A small sound classifier, trained from scratch.
Model: log mel input, arch resnext, norm groupnorm, activation relu, depths [2, 5, 2].
Rows from block 2 of a small sound classifier, named by matrix and row number. Rows with one number belong to one channel. Each number is 128 + 32 x the weight over its row's rms, rounded and kept within 0 to 255. All counts start at 0. Numbers have three digits each.
After each channel's rows are labels from the 100 clips, of 14848, where the channel reaches its highest value: "peak in band" is the frequency band that holds the peak. Only what is clearly more common there than usual is listed. The data: acted Russian speech (Dusha). In brackets: how many of the 100.
# convs1: grouped (4 groups) 3x3 conv, stride 2 (model.blocks.2.convs.1.weight, 224x56x3x3, each kernel summed), inputs within the group 0-55
# convs2: expand pointwise conv (model.blocks.2.convs.2.weight, 448x224x1x1, transposed), outputs 0-111

convs1.143:137131131140091082129108107156177140126127145056110105161126170044065126068140078162138075129122136147161103136077161125124062122117125147132160105098181108117157090124
convs2.143:093142126119137111120158110148112103123142156106148167188161148094162173072138107151100118123136133154123081144148095099084127127184130141147118055147115100180120121093126112188139108031115145092110109050095081084117186119148118091148039133123153144076129169149124145145131090167173112143118181103187170184081149112194121150071143149143
peak in band: 0 to 250 Hz (42)

convs1.208:151173149171103128134108128132085201138171131088159125127138187119104129094107137081080142148137115153124162144155047115069102117072122150116125117186071082113128088124
convs2.208:113102128178097155145167117134103110129177115154082158152088199140130108164117154118141097120108136127154164118075149206145120165156124083105147089169109136133080107152111165131098095116078114106090124101170125108180189119132090082098077152073072133131125143163115096174078108139130079147133091103127166121113122074144083128071183144090
peak in band: 250 to 500 Hz (89)

convs1.197:137102119084137061184147111145110158087189145003126140128122153111129137125162149132148146164148067186098127126141126130137119106143105091160075123162089101128129133126
convs2.197:138132124098090166096097063085091116138104121052076138123107147146149142155148106140145124145142139092112109127168113102110124163131155159121132168126106130121161092095103125139078150159164156153136103133123139141109156131122139115154130143135085126152139164126184112166128077138154153112171189118167115189150149131140120133152112162139
peak in band: 0 to 250 Hz (79)

convs1.14:126122132094132073102089107106051089087111153101127118092074133141119122089118084106186119179135132144178184159141149174161179139143146189152116146092131098116075128154
convs2.14:165117135095126092155142189073152118119133155132155162059178163097144125144152193138125180185134122109149128150136151086040137045141153107064112118113132133049136181169076158100094119114112078119132121141108100136046121137119137094139106165107126104076165057168090106185113122141172106078076109126094111141158127133114128102153170119125
peak in band: 250 to 500 Hz (88)

convs1.58:149168170118228155121210168161147144133102197147126146163144180126162153142166142176129157079120110148118156096125169190100159128148143137150138134131122107136129102152
convs2.58:150084078111113167156173157107119140101107109099114144133114107143125133117149145190097101072150082104102096128065099107063104131138104161175149113117119097136086142128137157150065154127137159103128093103078100133120059112086105138086150142072130161076129144083108098111147120070143115090158185150152138156197105098082145172095145116144
peak in band: 250 to 500 Hz (68)

convs1.157:176113121147061086076156134097143129130147119160088119122129103079122105064129121115180150124077093081092136100102159136158063165084115106120056114102133095156087138110
convs2.157:145121177158078129140107118125178161165136028166141072059127134147063148123120137170123121104111173117130135172133115115161156131137090133157119113150177147169137155086099154167130124158164087121107123152100099198117142115101157109169154120135131121106139173177072100120105087161125128112126131068146108134140141106121144123100165121073
peak in band: 250 to 500 Hz (52)

convs1.203:097071082141131135067080091157080131121068129137086135105089118069195116113140136135085143073144154125091109148119123141118160148110140169160169094149177128161130191141
convs2.203:116126131151139071157147143166076151156156186086112159179153139103092107082133156112127104144094130078146129144169142130142111171149175168185150118125098138094127131106142072123109112166074148083117028110123107104142118114149060132070111119171129151123162119139138066071119091106129134126123142052092163130089084098120136119118178163115
peak in band: 500 to 1000 Hz (45); 250 to 500 Hz (39)

convs1.194:130118113115165135121182117133165122142074090125121166123135126117156164171184089168174102094134147125161092114156187081123133083154101107063097145156128133056130067083
convs2.194:062112167105126158153127189109118073173109138100164122105115137150072106119161124127104171142139174180134083117079156154134130131170183154133104077137159163135085130171120143121120158112193132171164102127136155136075026143149114143098161140102134157123103108083128102076168101110096073108160121109108135122113104075129118110104134074113
peak in band: 500 to 1000 Hz (58)

convs1.207:208089174049101062151068128151116101143164150093171150154100115110113170137108154153106167139107116082117138117191114166167151097118154110161109151129106154135136156147
convs2.207:188062090158104145075103078097032124122149115156118093112086158131066122118097125119074096143118074122095136188129143160085050150123087142140162140132161157135078077098110127109102115157119130145105104120069154108147140115121119082106152087171102117106152134127171115128100099076146116115151117124140158080149164148159128132082091150152
peak in band: 250 to 500 Hz (58); 500 to 1000 Hz (40)

convs1.9:089131139078095133077144169097143136119142108128092132146107080098116129175099134103135138168135105094118129073096111157097120174107144173134171207184137183189145187137
convs2.9:176075170110065179112171135147093148078158050139155145137101135134121143168146116141119182167112122079029124146119163150195129191114071092119171140131188141081119135196126149092110138129117119164103146128108122180136114125163156117082084154033138153158138131128134119103101110118061109129054051126079107122177102151124129150130140126128
peak in band: 500 to 1000 Hz (54); 250 to 500 Hz (38)

convs1.217:069075115107155123162086107126143155088083094045149094072095145148143118114111131177157126112058111162089135125108135100129128129156108107191088097156166126118082151107
convs2.217:148136152164092131151153141147088129147138077182044068129131155129176174164136167156127152094106117088083070136157046110103066148131135167144136161099094141073167115139146153169151186138130102130148184072110121127142127104119110150101122143111119150148133151131076111159102079163187126114064170105142120176133113165139097130131083111141
peak in band: 0 to 250 Hz (40)

convs1.155:125094126147089119151171109144069131111116087138029137102113145126145070092114142096090211169102102110100127109154112134109098074134140151133130139200141152088129167117
convs2.155:138078137115123134138139129125200138154185114143083154161098156090098123197102180158184164132135089078175131205199175147123148137153104142127124101142204092175093143148105147153169106190155145119056164177169102130196175106120103137135147163151112145124096151159093041176073064122143102094143138151166110147123142135095120117141088115166
peak in band: 250 to 500 Hz (58)

convs1.167:143101093166103113107175127140125129081122130118085116033091145109090074069145098077114156143107070121127100120093188132076065078109116128100102123140111115126131140111
convs2.167:140131116122170105144126113058129135139122144093134148106169129174157157142109131148082131047150133061138099144173078109088124167157095059174176146123066113170121138136152122147151124116125132142144122122137129124126137131107157103154143125132150148153140159139151119105104129144119144143181137121123140130125121134120122138133128121119
peak in band: 0 to 250 Hz (100)

convs1.13:084167111140064085116115107118090144109096115146138123122110101138116148137122130089082084099097087053093068086086087080079095144170142133176123163142169137181129134136
convs2.13:098131133166135131143185113143164100120126147095119158170133142160157134147151129135149190052111138090115058182123123150069157165141037071092205169174075141164137129115155124154129158139182081161144136158116132150154159181109121123162155126099128113144174131123099150176130105093117115120130137154146121150137123124149141134135145165146
peak in band: 0 to 250 Hz (100)

convs1.212:118098094071090109172104132127164153096100098054092090100093125118057100095121107180105106126115109065066137147091161103110115135160087142116126118151158191123125138100
convs2.212:157114117111145122158161140168133194107158105081133173112133116181195138114125073135139114098080063095122123165101094102142075111082118141203100135121087116166086186143117127152179168123127170118188079098148150147155168133096115145143098151127165151112132095160132102124121146127095144127111123091121129151140090135135139081123183083150
peak in band: 250 to 500 Hz (73)

convs1.82:086127142108167176109107155178154164135080086146109178080117122119134127095105180165181224092111124130112169106066094154089180122120143097125118127141154140099133145131
convs2.82:148051102121143176129121100127121157056083114135098123159130113128176076151126078065191146150126097205108176098105161157133130143134143104084131171146157155169177094151157119109136120169148198176106168123124182087187155138157110199121132129151134128100165071064181090158127154037127126107180156189158158106100181169143143135198103180159
peak in band: 250 to 500 Hz (52)

convs1.2:094128111128119162144147094147144146105127088106075060068173092120128088092086145057075140124122139122141116112134144121101090115189133102185178159151157184169146116150
convs2.2:117121108116128135137147143144105127157154137157119194153132088182113159121120158141112085036111112101140055095141097105118170194149116127151206197130077151161121152110184131132106134043109159145135103104116152107101113135084067118125119147137148131116135134124118128136099120104125132144087116174102131139145153180116139164141141144120
peak in band: 0 to 250 Hz (98)

convs1.184:103148097092134125150092137099153112137128078100100076055136131156093070067074066142155097162110133117076150177103167094103128126123124185169148097154158105139127107114
convs2.184:114144126112100098185138080154187133110127072184056131112086076059115155152130119123175145103165082071117170151081129170158172134118095182112162120132157114150175124146108153136169111119088140069115164128160106140164156065122115102117131135135145076107114145204071079159085127079152093119153111103157080160136133083166133119179155119132
peak in band: 500 to 1000 Hz (58)

convs1.3:054159114151121061080122115114132158055101110146126076137137083097103124143085166083122122120137097099123121118115126139104150117162170173167165174149160172143176183157
convs2.3:174155077138096172129123057193142175116118167143148138214127120128137068169160104135183124132189110189096076168083131117160122121102090156064149166145130081102130121148091114080098133090151095158184119165092137125131128176152131089089161153064087117075160112063080183177120153128131129103132167111115140096122153156141120170101125095155
peak in band: 500 to 1000 Hz (81)

convs1.185:129110078127081151202089184075134174124153117142103121129139176170119099116073102154125097158115154111140134106109145089141178140124172047111088097106092132093151118087
convs2.185:120071162109112108146103099050151144119134136128153124122131171151183134162138064127134159148101156156121117138152176098079139127097091119103152157096126116119144167159140167131108093124181154160111132160139191162125150101062189154179115136114147057123173087114137144199135112126153152162186178147132153111165214126131126132183119159115
peak in band: 0 to 250 Hz (72)

convs1.20:089108092111088083102135083091054179057093136061109127109122134165134150136128174161101081101126119137124110099085143104109060132145178158154144137150146116145177136123
convs2.20:123152149089129113118144040111071133095159124131095135083091087040113150146126127121120119175103127092122183181125156103144142172102128172128119140086091143164151141124060152102140165195121163102189081107174118135099151059139148096140151142128092115164119091159166077152150142104070131157120145142113133108152132136171099138141186083152
peak in band: 500 to 1000 Hz (59); 250 to 500 Hz (30)

convs1.10:145070122067099129128086126048132132082107107138139108076106130174131106113123110170154103148124117136111148109100126120143145207173099057174201132127169113117134144160
convs2.10:054095138096060138166154082108138123162146149180167134107087129099069122077133090107140127163140134111098134165099091164109075148189170153082146130133144083098175104096162170089141151109121193099095192138051077108076011108108148082187160108094131070115139075145101150130142153121109132070140132115152076109163140117127113134153109129146
peak in band: 250 to 500 Hz (48); 500 to 1000 Hz (44)

convs1.209:134168141105146116157185104172131218127043141104169142138087202107155155124156152177099158134177124068116152130171131137170153098114156100138127153111105135133125130135
convs2.209:102150102137141116138113013131132123108118080203129111130065176110068148116123112146106125146143113132087163138081132183147120187146008153125133147132129126191127178083050143093177104122097130112165101110147113036146150083103118064137124131132144074131139166135102130122107134115172119130153101115133153103140143130160133147101209130113
peak in band: 250 to 500 Hz (67)

convs1.131:121170085085168143071110088136104159108156109111115168131126060124123126091082137146152154095107080130139097125099115101103127072115081090090090083091100099111113064074
convs2.131:068171106118157173143182114129103163110117119143094189160158048139088121170139094104111118112119117140138092124144110161119131112204155094161088122117094132134133112200183113101128114180134129127131054032108098106151075116104158158114136132105099152112065121115156090147163195105124148128135127161148132076116111115119177077160125040105
peak in band: 0 to 250 Hz (92)

convs1.102:113051123123167118029135077126090084079125087137108095094126098123123089148146188176181126170093097114089100134146099177133127110137113120156105114166134125129125150103
convs2.102:159175063113117161155118167215091156118167133110143106119143125177109109070109171147103102111125158082092065111143163129093090154153132166151083131147167123195133162131128133102119158111135201138132156141144117087125140174131133138143134110121135080102144110120140122117129168091105088131105145092131127132110085090123194140061141062150
peak in band: 0 to 250 Hz (87)

convs1.5:185148126139114101135119153142072099083181159103115166110119148110159147119148099115080063064085078081095083096111088074094069128145143176139136158136137144146134139146
convs2.5:089065087094094103112123157133118116122135153109144090132064113127165128070149095132166151095129111161128087131104121103160102091101119129153114212143107107164160114149100124148125132067127086127104131126155139088162126148146130129123131159139155117186150148083109202174120064096187142139179156054207153150179148180110108164115090091202
peak in band: 500 to 1000 Hz (48)

convs1.46:090097117147138113126106109115038150109106110110126114113211134167097137101137114147136135162137154156166150119139167173130144174195094151175084131130192139152126081186
convs2.46:162187146096129115152176127118077138075125101139108174099157067046106111134144107094082162172100154089117195168116154110130120160094125159161134129127086116160120141145082146083128157181123147127164119096139089111106122070097123126130159146147127126125108069168174073120109173119049110122123119146085139090156072164139073133147184086172
peak in band: 250 to 500 Hz (79)

convs1.128:112154055130158163050120132123185158164110125097149150131149138125111109155099111185119132151071120109129093115058121063096113154035114133152131108129101126094120131116
convs2.128:128177186109139118162205129148145138094136144084175099129149096133160133146165108107083109123074100101135186117124145101109155139123136131198166113140073093123120169185120140157094142097103103112093116148172105085134124136137060132074107169130119136114116146128081036150108193100119139081143131137105136124159135139158143141159124096174
peak in band: 0 to 250 Hz (61)

convs1.50:121160128153093140097101123100088144112090151052098116087170120156046147077123113137093103142098111137088115147113129148146176164160167134186162123106141078098192161147
convs2.50:117152148111138151159100086110158136063061174134098091166123122057098066157127111101155152112127120128153125168072168130150130153141134074016164112195139150121176123112081117128109072151174133156154114143098141156138142201122110135082141171143120122101211114099122160172090127100150101069149132134154066149140125057180136143117121154149
peak in band: 0 to 250 Hz (99)

convs1.120:145148202124126106151107084147192136139145101094065143113114113051135096085094060095125143118131135148140097171092101123119165214120137140098140125157175126150157138131
convs2.120:068130137088091078130127086135120106118155115180121116139117128100134159138141054135151132121137128128111156127137101085089122177128154113132139073112150131098140109097135138184164065107141108100125103047097044152150215138146138078158064157174082150120108145208101145155117119152133104130102139081184104171136136113110127087094143084062
peak in band: 250 to 500 Hz (38)