{
  "model": "sound classifier",
  "dataset": "acted Russian speech (Dusha)",
  "train_examples": 26041,
  "noise_aug": 0.002,
  "n_mels": 64,
  "hop_length": 320,
  "input": "log_mel",
  "spec_augment": true,
  "win_length": 512,
  "targets": ["emotion"],
  "num_classes": 4,
  "arch": "resnext",
  "norm": "groupnorm",
  "activation": "relu",
  "weight_standardization": false,
  "depths": [2, 5, 2],
  "kernel_size": 3,
  "stem": "single",
  "avg_pool_shortcut": false,
  "widths": [256, 448, 784],
  "label_smoothing": 0.2,
  "loss": "cross_entropy",
  "init": "trunc_normal_002",
  "residual_init": "none",
  "optimizer": "adam_atan2",
  "lr": 0.0023,
  "beta1": 0.9,
  "beta2": 0.98,
  "steps": 10100,
  "batch_size": 384,
  "epochs": 148.9,
  "lr_schedule": "cosine",
  "final_lr_fraction": 0,
  "warmup_steps": 500,
  "weight_decay": 0.1
}
Rows from block 6 of a small sound classifier, named by matrix and row number. Rows with one number belong to one channel. Each number is 500 + 50 x the weight over its row's rms, rounded and kept within 0 to 999. All counts start at 0. Numbers have three digits each. After the name is the row's rms in percent of the matrix's.
After each channel's rows are labels from the 100 clips, of 14848, where the channel reaches its highest value: "band" is the frequency band that holds the peak. Only what is clearly more common there than usual is listed. The data: acted Russian speech (Dusha). In brackets: how many of the 100.
# convs1: grouped (4 groups) 3x3 conv (model.blocks.6.convs.1.weight, 224x56x3x3, each kernel summed), inputs within the group 0-55
# convs2: expand pointwise conv (model.blocks.6.convs.2.weight, 448x224x1x1, transposed), outputs 0-44

convs1.31 092:571557523536568528512452489542554619524472468516495546537567548528599503593547557531429524493473449478497570503442574506464484456556551523422534598563561482524497436547
convs2.31 094:491492510453471467468396616533505514472520461513500526512501491347524442508481540461398488378544528447424404537430517537451567455434449
band: 500 to 1000 Hz (45); 250 to 500 Hz (35)

convs1.151 088:602503513415455478431457515420521535485575412453462577500434513539582590606440526546471478487486494403578435501489517477429519481523467483495520481492454472498519412537
convs2.151 108:550410460483479494436449444499395447416536453475472520497550505462502558425492440600540534486497511593435396541473446487462531525395408
band: 500 to 1000 Hz (81)

convs1.128 071:509396555489512458505528561569549500491520606581494559381471475496530420543576567505497502438543530476422564512520421467491544516482452504539469581548427435484455520456
convs2.128 102:459591591537621400458527559535600473534483535459618629559563387470602521525502582567480481510566482456535422599546443509531540536438515
band: 500 to 1000 Hz (38)

convs1.58 098:501445517512485489555507496499505534464480453439375478391430419538409415412492506455535496452503413462549428500541540568513474462524422433503426445519452479441479488528
convs2.58 126:417535567511534482441502582435543495575496418474497581469515457489474533520476486582579594500568462511498464582538516472513509523576430
band: 500 to 1000 Hz (59); 250 to 500 Hz (41)

convs1.11 098:431443460453429471511532424585444505499524382458512526451491498574560452504434588510523452500509535530528488477563491461548439443511614524524433515623451521520499449478
convs2.11 085:544522549468562490515583441464565480465492471572531564526536526490538468502532581577526541484543457517500465519510599468391485505412506
band: 0 to 250 Hz (96)

convs1.85 108:499497465566403490500461465530461592556523534409525427473530455464538431460356441458545513524543497580487519536463415504470606485504468560453531443492495521511514517587
convs2.85 098:508532516467566656524538527543534551526546531451486586474581518629499553561531564548538605564572520593533545546492511578496493522505461
band: 250 to 500 Hz (53); 0 to 250 Hz (41)

convs1.81 093:455446421562554419544442437465536543594479496436473388443478425525486451484456454453506465517516563459564482499552493541431551469464457457455470424474410499468460424475
convs2.81 109:452492528438528569559440480506553499494423463504488526478538421542480452489509449445654554532447491574474513622512569491594559492567504
band: 250 to 500 Hz (83)

convs1.124 080:461520477478483496427504504490495435521523431493426621491598545501534506555487592504485440441483457459382459455456497532507481512488443474566473563572557530484511640456
convs2.124 100:559560487531605459578496442568622507588578506497518532480514531508491465450485604476565508604527527510553545568496495451510509515519494
band: 0 to 250 Hz (100)

convs1.171 110:617496458443542564539540518525487530521519499499431471473457476491485425460459449488433455510518447459412397497433436466543492511406433444493470406524447455489475391446
convs2.171 102:435555539473493561513475481526532493474448491522482422561552443509487528555521524552529511447530533526488517534539495499537483557556489
band: 500 to 1000 Hz (38); 1000 to 2000 Hz (35)

convs1.157 088:419513451507462533485536523467456428367449516488509454443592610481580504518531507500499549539564494485400445470516474484533434421574474504494549517554501490566533603514
convs2.157 093:626549508504566538546450501585565588549532487527628466523535482545477572534451563537512574598542480504476477534544433483546558480507400
band: 0 to 250 Hz (71)

convs1.156 084:463545513534505520512481514577546502474491568584473408421489569438475548416557456509544500571548508551429478527554484516564594433503515486465565494393537491519462576406
convs2.156 092:471514547555451480582479545498534530424463507539508476537534513526583522472457534509477546497381453534510434497540492467480497472392514
band: 0 to 250 Hz (62); 250 to 500 Hz (38)

convs1.38 182:482566465510488482520505528612496592556550466434478526438478481489521440587453552439496437546522464513453469466494472495452461510510594544529582617626521551545550514528
convs2.38 094:582512463504535583581507480533530556482478529543537581584565585548511588522514573575470498533503580470520471568534552549426501478477550
band: 2000 to 4000 Hz (53)

convs1.118 085:512472494528465489554501472558572485433462513559542487428528531585601481530548429523558537577495443522442538508570513429568449413439473464389516528503416437534508507441
convs2.118 087:569574444477498556518476519569585517558497475523555533525474476491450472478477511543551531553518527499452383576498489540512592521504503
band: 0 to 250 Hz (98)

convs1.158 072:449418425480403487531406530475463440480482473499487410522458501539592592484450385448523473569506482508486426519495513442448496425456422498441487539460564500473552505553
convs2.158 104:539551534549486580495503598633482525433503435462565514523536405526485569425446489559545638465568631519453460512478535523493655508494455
band: 500 to 1000 Hz (51); 250 to 500 Hz (39)

convs1.172 081:510448458526458455471486458478579399458474439477501521462460544395463474498563514492423485516541381484537459490565504416430461446481447513507457441397464442529511397504
convs2.172 111:519544534570577570548520529573562595544536621450539492534481520506517537506520667498537535493519589511512562549487519552437536513539574
band: 500 to 1000 Hz (44)

convs1.63 088:470509480474515469481484408520483541543505493469497499489523379501477492479482480472510477562442465401423495436488558478473541447511507564550350450428399478477392428457
convs2.63 111:458546426515499517581493455521541509536463507541466480477538480508533555471534458526556631538529495566499538610505527436484467502523543
band: 500 to 1000 Hz (46); 250 to 500 Hz (41)

convs1.102 094:459481531554486543420559512492472598488587452505515521470495412431548463446433440345463483472452449491427505479483517485428505444429490512436529441440534463445482468550
convs2.102 096:523558399458644516568472469562604520538521491569461516504481427518517541502567546551572486445558498582459551505487623562437486416564547
band: 0 to 250 Hz (94)

convs1.13 119:489523440445452445519491466552476478489466434444446545515575450502519427559468515508535520547525525547526499549554507530517489394474468463462410556620405469462434400413
convs2.13 097:499490448473600521496581413475548440504470499564551464477463545500511450567549519565530557478529506598502505546487475419391488430425523
band: 0 to 250 Hz (87)

convs1.22 076:465410406491484629480540394506483469437443552494446492535504537412465552528447520507573462517598536537506491470526454483475587479474528471485428535494382498469474493451
convs2.22 092:470530515482537482527531550522611416410504426461518441497457530533495501540510514557520499476540499529531448549491450489407504439377463
band: 0 to 250 Hz (100)

convs1.201 101:601526413443525511573582490445469435593470468477522523520468501435470513488520517566535503482460503545424404501511457549540522344429515540529477421483545539532520544520
convs2.201 088:533522542526520442522565538437581486501465530377569561468552519567459456517363464473510449448481505484476504454499593505499541467461406
band: 500 to 1000 Hz (68)

convs1.180 102:473566545448456524457473524481562502488493468424486403495448446462562526456368475440492532516574510481469386587484450528527476405469423461521415505458463480527570518478
convs2.180 099:485443475451510493471557461524521428534456485483423466458508487458501434542489496539561564523513492536550430583475599447462429490509548
band: 0 to 250 Hz (50); 250 to 500 Hz (40)

convs1.133 094:476471493425449552569541599436491520506524487489532480589473553435514605470567427495457453518463507435487485425519493562505448455529525567468542511475524603553531598591
convs2.133 108:454433516418447480519468454472411457420412503559467522582557535421453431427492436506432522479526524513520409477418526546533483480363569
band: 500 to 1000 Hz (56); 250 to 500 Hz (32)

convs1.170 102:510499556522477417487382486448483521443443521408448525459451428523495448495433387372513495480505537492511517484465484521508406565498465448448508473547405477497426560492
convs2.170 108:538454438436481419391472412477402447489463485478476483517539508499395487439518496432479503454431500533530484432504537418535518426479522
band: 250 to 500 Hz (100)

convs1.93 077:524537502566449481461463485535500515531414321464484493400530494459515419486486534530489439495501504506468548480410533423429518491472497449461463488377450453478465422493
convs2.93 098:500464432511521420543495390450365485484510512551539504486480456407488484457459536442549557448432477575456434510453540451504491389481437
band: 500 to 1000 Hz (56)

convs1.196 126:510484486463527492531580595438476477466462478465459377549486555445412470486529464474481422451432487441402439470445429485465551486431547481472490414401495458442491500500
convs2.196 104:568517418475533445545450535476557462440522555553417468557516517517478424468569442557490454446520525535487502556502586563553485490584543
band: 0 to 250 Hz (98)

convs1.193 097:507535503571563444479459495514599514489492464451441515424373469479492472505462464445423510544485418533460545442479524452459456514510549426361458495497498495402438447466
convs2.193 102:482582425557612460527480542464569547546564547555489481461426496516588533501462506480464410424476463541460571437475551582483450483515420
band: 250 to 500 Hz (99)

convs1.90 077:451478464537505380428426472421558523429432459535502500520472532413494541511488444479460450508449493437446493428438480464455491460475539476393482494448481417508401435438
convs2.90 099:575402449547436413486488466413350431483510428513582421558583486483455465434469477486386528518510476443450443515476489419502491447391467
band: 250 to 500 Hz (70)

convs1.111 098:424430424492416496432439424430475523420468553520525501544488561419452577487539448504473516419504495528412542483433494499414546466456517512566478470425533511532416438497
convs2.111 098:549412441523360502519415485480425535509454505544531382528604508533358409458441474472486470515478551465499485511479551465490462515344564
band: 250 to 500 Hz (93)

convs1.9 086:532479430536539523515448493582547532403541565584418442483550490477501559491456567476429538418489500484580494479483498536562497482488524518376490581587459483515465481602
convs2.9 097:547529489431521481397381525523479466527499535528472515560539426514506450478420571581445472414476587485527467495532532582507569418537557
band: 250 to 500 Hz (53); 500 to 1000 Hz (46)

convs1.60 117:538516540522439565443509507459467512481495476464412443495385472493484449391418441467532491465426404470469489457420441525540482587563511469447485472529537403441492541543
convs2.60 101:526535441508534584495459474561540504564467550440494524575533558552528531446510536462501485441505552603498566526463576523574506426574529
band: 0 to 250 Hz (94)

convs1.222 093:496494476522528419473474531505478519402499500413453471602480609475486562494517493539530577470444525461561538533569615506420607470531540496483573544428520553520498548539
convs2.222 087:513451412484501457543488373511449515516535509455478521441501526494457400499522526473492553463538526502535514536462466475408437491412516
band: 250 to 500 Hz (73)

convs1.179 074:564626519485433483568482549584561512442443465379434463442421499449558539503452461471463542525557446463516463574540497561423500498505482541494523475451422513512500445460
convs2.179 089:558425436420502486525484501407452507540426477529409569499549522526435437518513510455533578479485415483522513523493552518440473480494561
band: 0 to 250 Hz (45); 250 to 500 Hz (41)

convs1.138 094:486521536451515521467466458462538529497558441472518549440517519455535527505502485548538551497518514537585455521512579581570608500320536538487508373453504511482465468431
convs2.138 095:528531413505479529547439463484479460443494431478532495452484493516482371468522508471422566371454512537456471517440471540499538406394477
band: 250 to 500 Hz (91)

convs1.80 084:458460472544548409494532468484539465398467507509454428470435496421455402440431470417443460507457507434499513416511433440505449492492446485507427463521414526585491433469
convs2.80 107:545486535465448448555475494419460457523474462478536417550628456571427490463524445540396519461512557470443468578478472484478477534453464
band: 250 to 500 Hz (46); 500 to 1000 Hz (39)

convs1.163 090:459510541558532554500499490496579507447487529383464426422441455464523463385472455440426510495476551467390471415505441489514439557497460531474559530530510515567507583446
convs2.163 104:535517523507477454459508478430511460428448534538525464557541531534472513511468502454464511512523490517459473539464417485513469505335538
band: 250 to 500 Hz (86)

convs1.68 098:461510487529489491563479395520478513618525481492513421430539460471597426480400404412460470515450505455528508473517507476484535423485454462455487412513427469527437548438
convs2.68 105:477577522470568565555451490519584473541445531472495473512553489561508428510464428549530565509449499597503503600491515544549494490473532
band: 250 to 500 Hz (76)

convs1.140 099:456442444509468427435442552472445416552489484457393492468490466470494518463390432491539460505562492482569471543503544530521581438492458482460426445528471581378495532526
convs2.140 092:479503582442457609593394555543511487426525427493478447477479439475475518431496442435492576464467529530461496543467538530546574449357543
band: 250 to 500 Hz (100)

convs1.166 082:520522516429434402573549547540543521509443491427551517413470524489609502416483545587491515519421530515489507482471480567529500439495470518541538522560531626535520569423
convs2.166 091:511501547389508514547444536557510457555463476516470498445483512433445476504544522472485517469490495467522476513422466540599430553403562
band: 250 to 500 Hz (98)

convs1.51 112:399454483523470468446402431591520590471502581574442441474465557456514554473399488505481494460542501496513544485498496511490566475429572454428483504608413482512482473511
convs2.51 098:553510527476474546506451515516485451510477510556468473484473396455442488393447563486471468404460584487480409508519464584489581439440524
band: 250 to 500 Hz (69); 500 to 1000 Hz (31)

convs1.161 084:510524508535482503543538488562517465512503466475488393376402509495528532399516478512532502558522442562364532546516496502542477466446543476430542516456497477522481455350
convs2.161 090:504564468588558566499511539542578493497503533572515442518559519551507493567438522539521548573474479564509520527538494477474520488501497
band: 0 to 250 Hz (100)

convs1.57 104:514510509515493455497485511473496492593439493352428398460486461394424427441458463421488468531478387451445495526457516436514496476501558542555467496450428473527494479480
convs2.57 112:627553480512531585488485475534494511516497593466451472522545545537494514551538520510528494463502578528571564551564553540573546486495491
band: 500 to 1000 Hz (39)

convs1.30 093:529520541466465531529541512561454477493504504517551553552399450496537438515544482558455434548426467459432535496471485481499351511553550521557538593601584514515548512583
convs2.30 117:502523535515535536444520499533510483481467447449485546547556525546441473519597491483480587486561513482448418583550497478444526484560491
band: 500 to 1000 Hz (39); 250 to 500 Hz (36)

convs1.33 102:468445408497425455558582406554443484492524431481489557542518478564541443531494564497547530569555487540453559543553524508486489445467610510449436474597445479544466447456
convs2.33 097:504529455492589506488533378518576475506482473489527472516459547463518491536554548567523509485539467525538429520533484459450495457439487
band: 0 to 250 Hz (99)

convs1.99 101:426426464543515437504508442438507468511451389416440422451480455444470433481439484437544524532566515435501468476454520588498526417410458457459498442471439443462515478538
convs2.99 103:535555566490589509459411560570564471552475449409534595437515477572483510497466521553562429525473501563562443590523558563533590504582524
band: 500 to 1000 Hz (52); 250 to 500 Hz (48)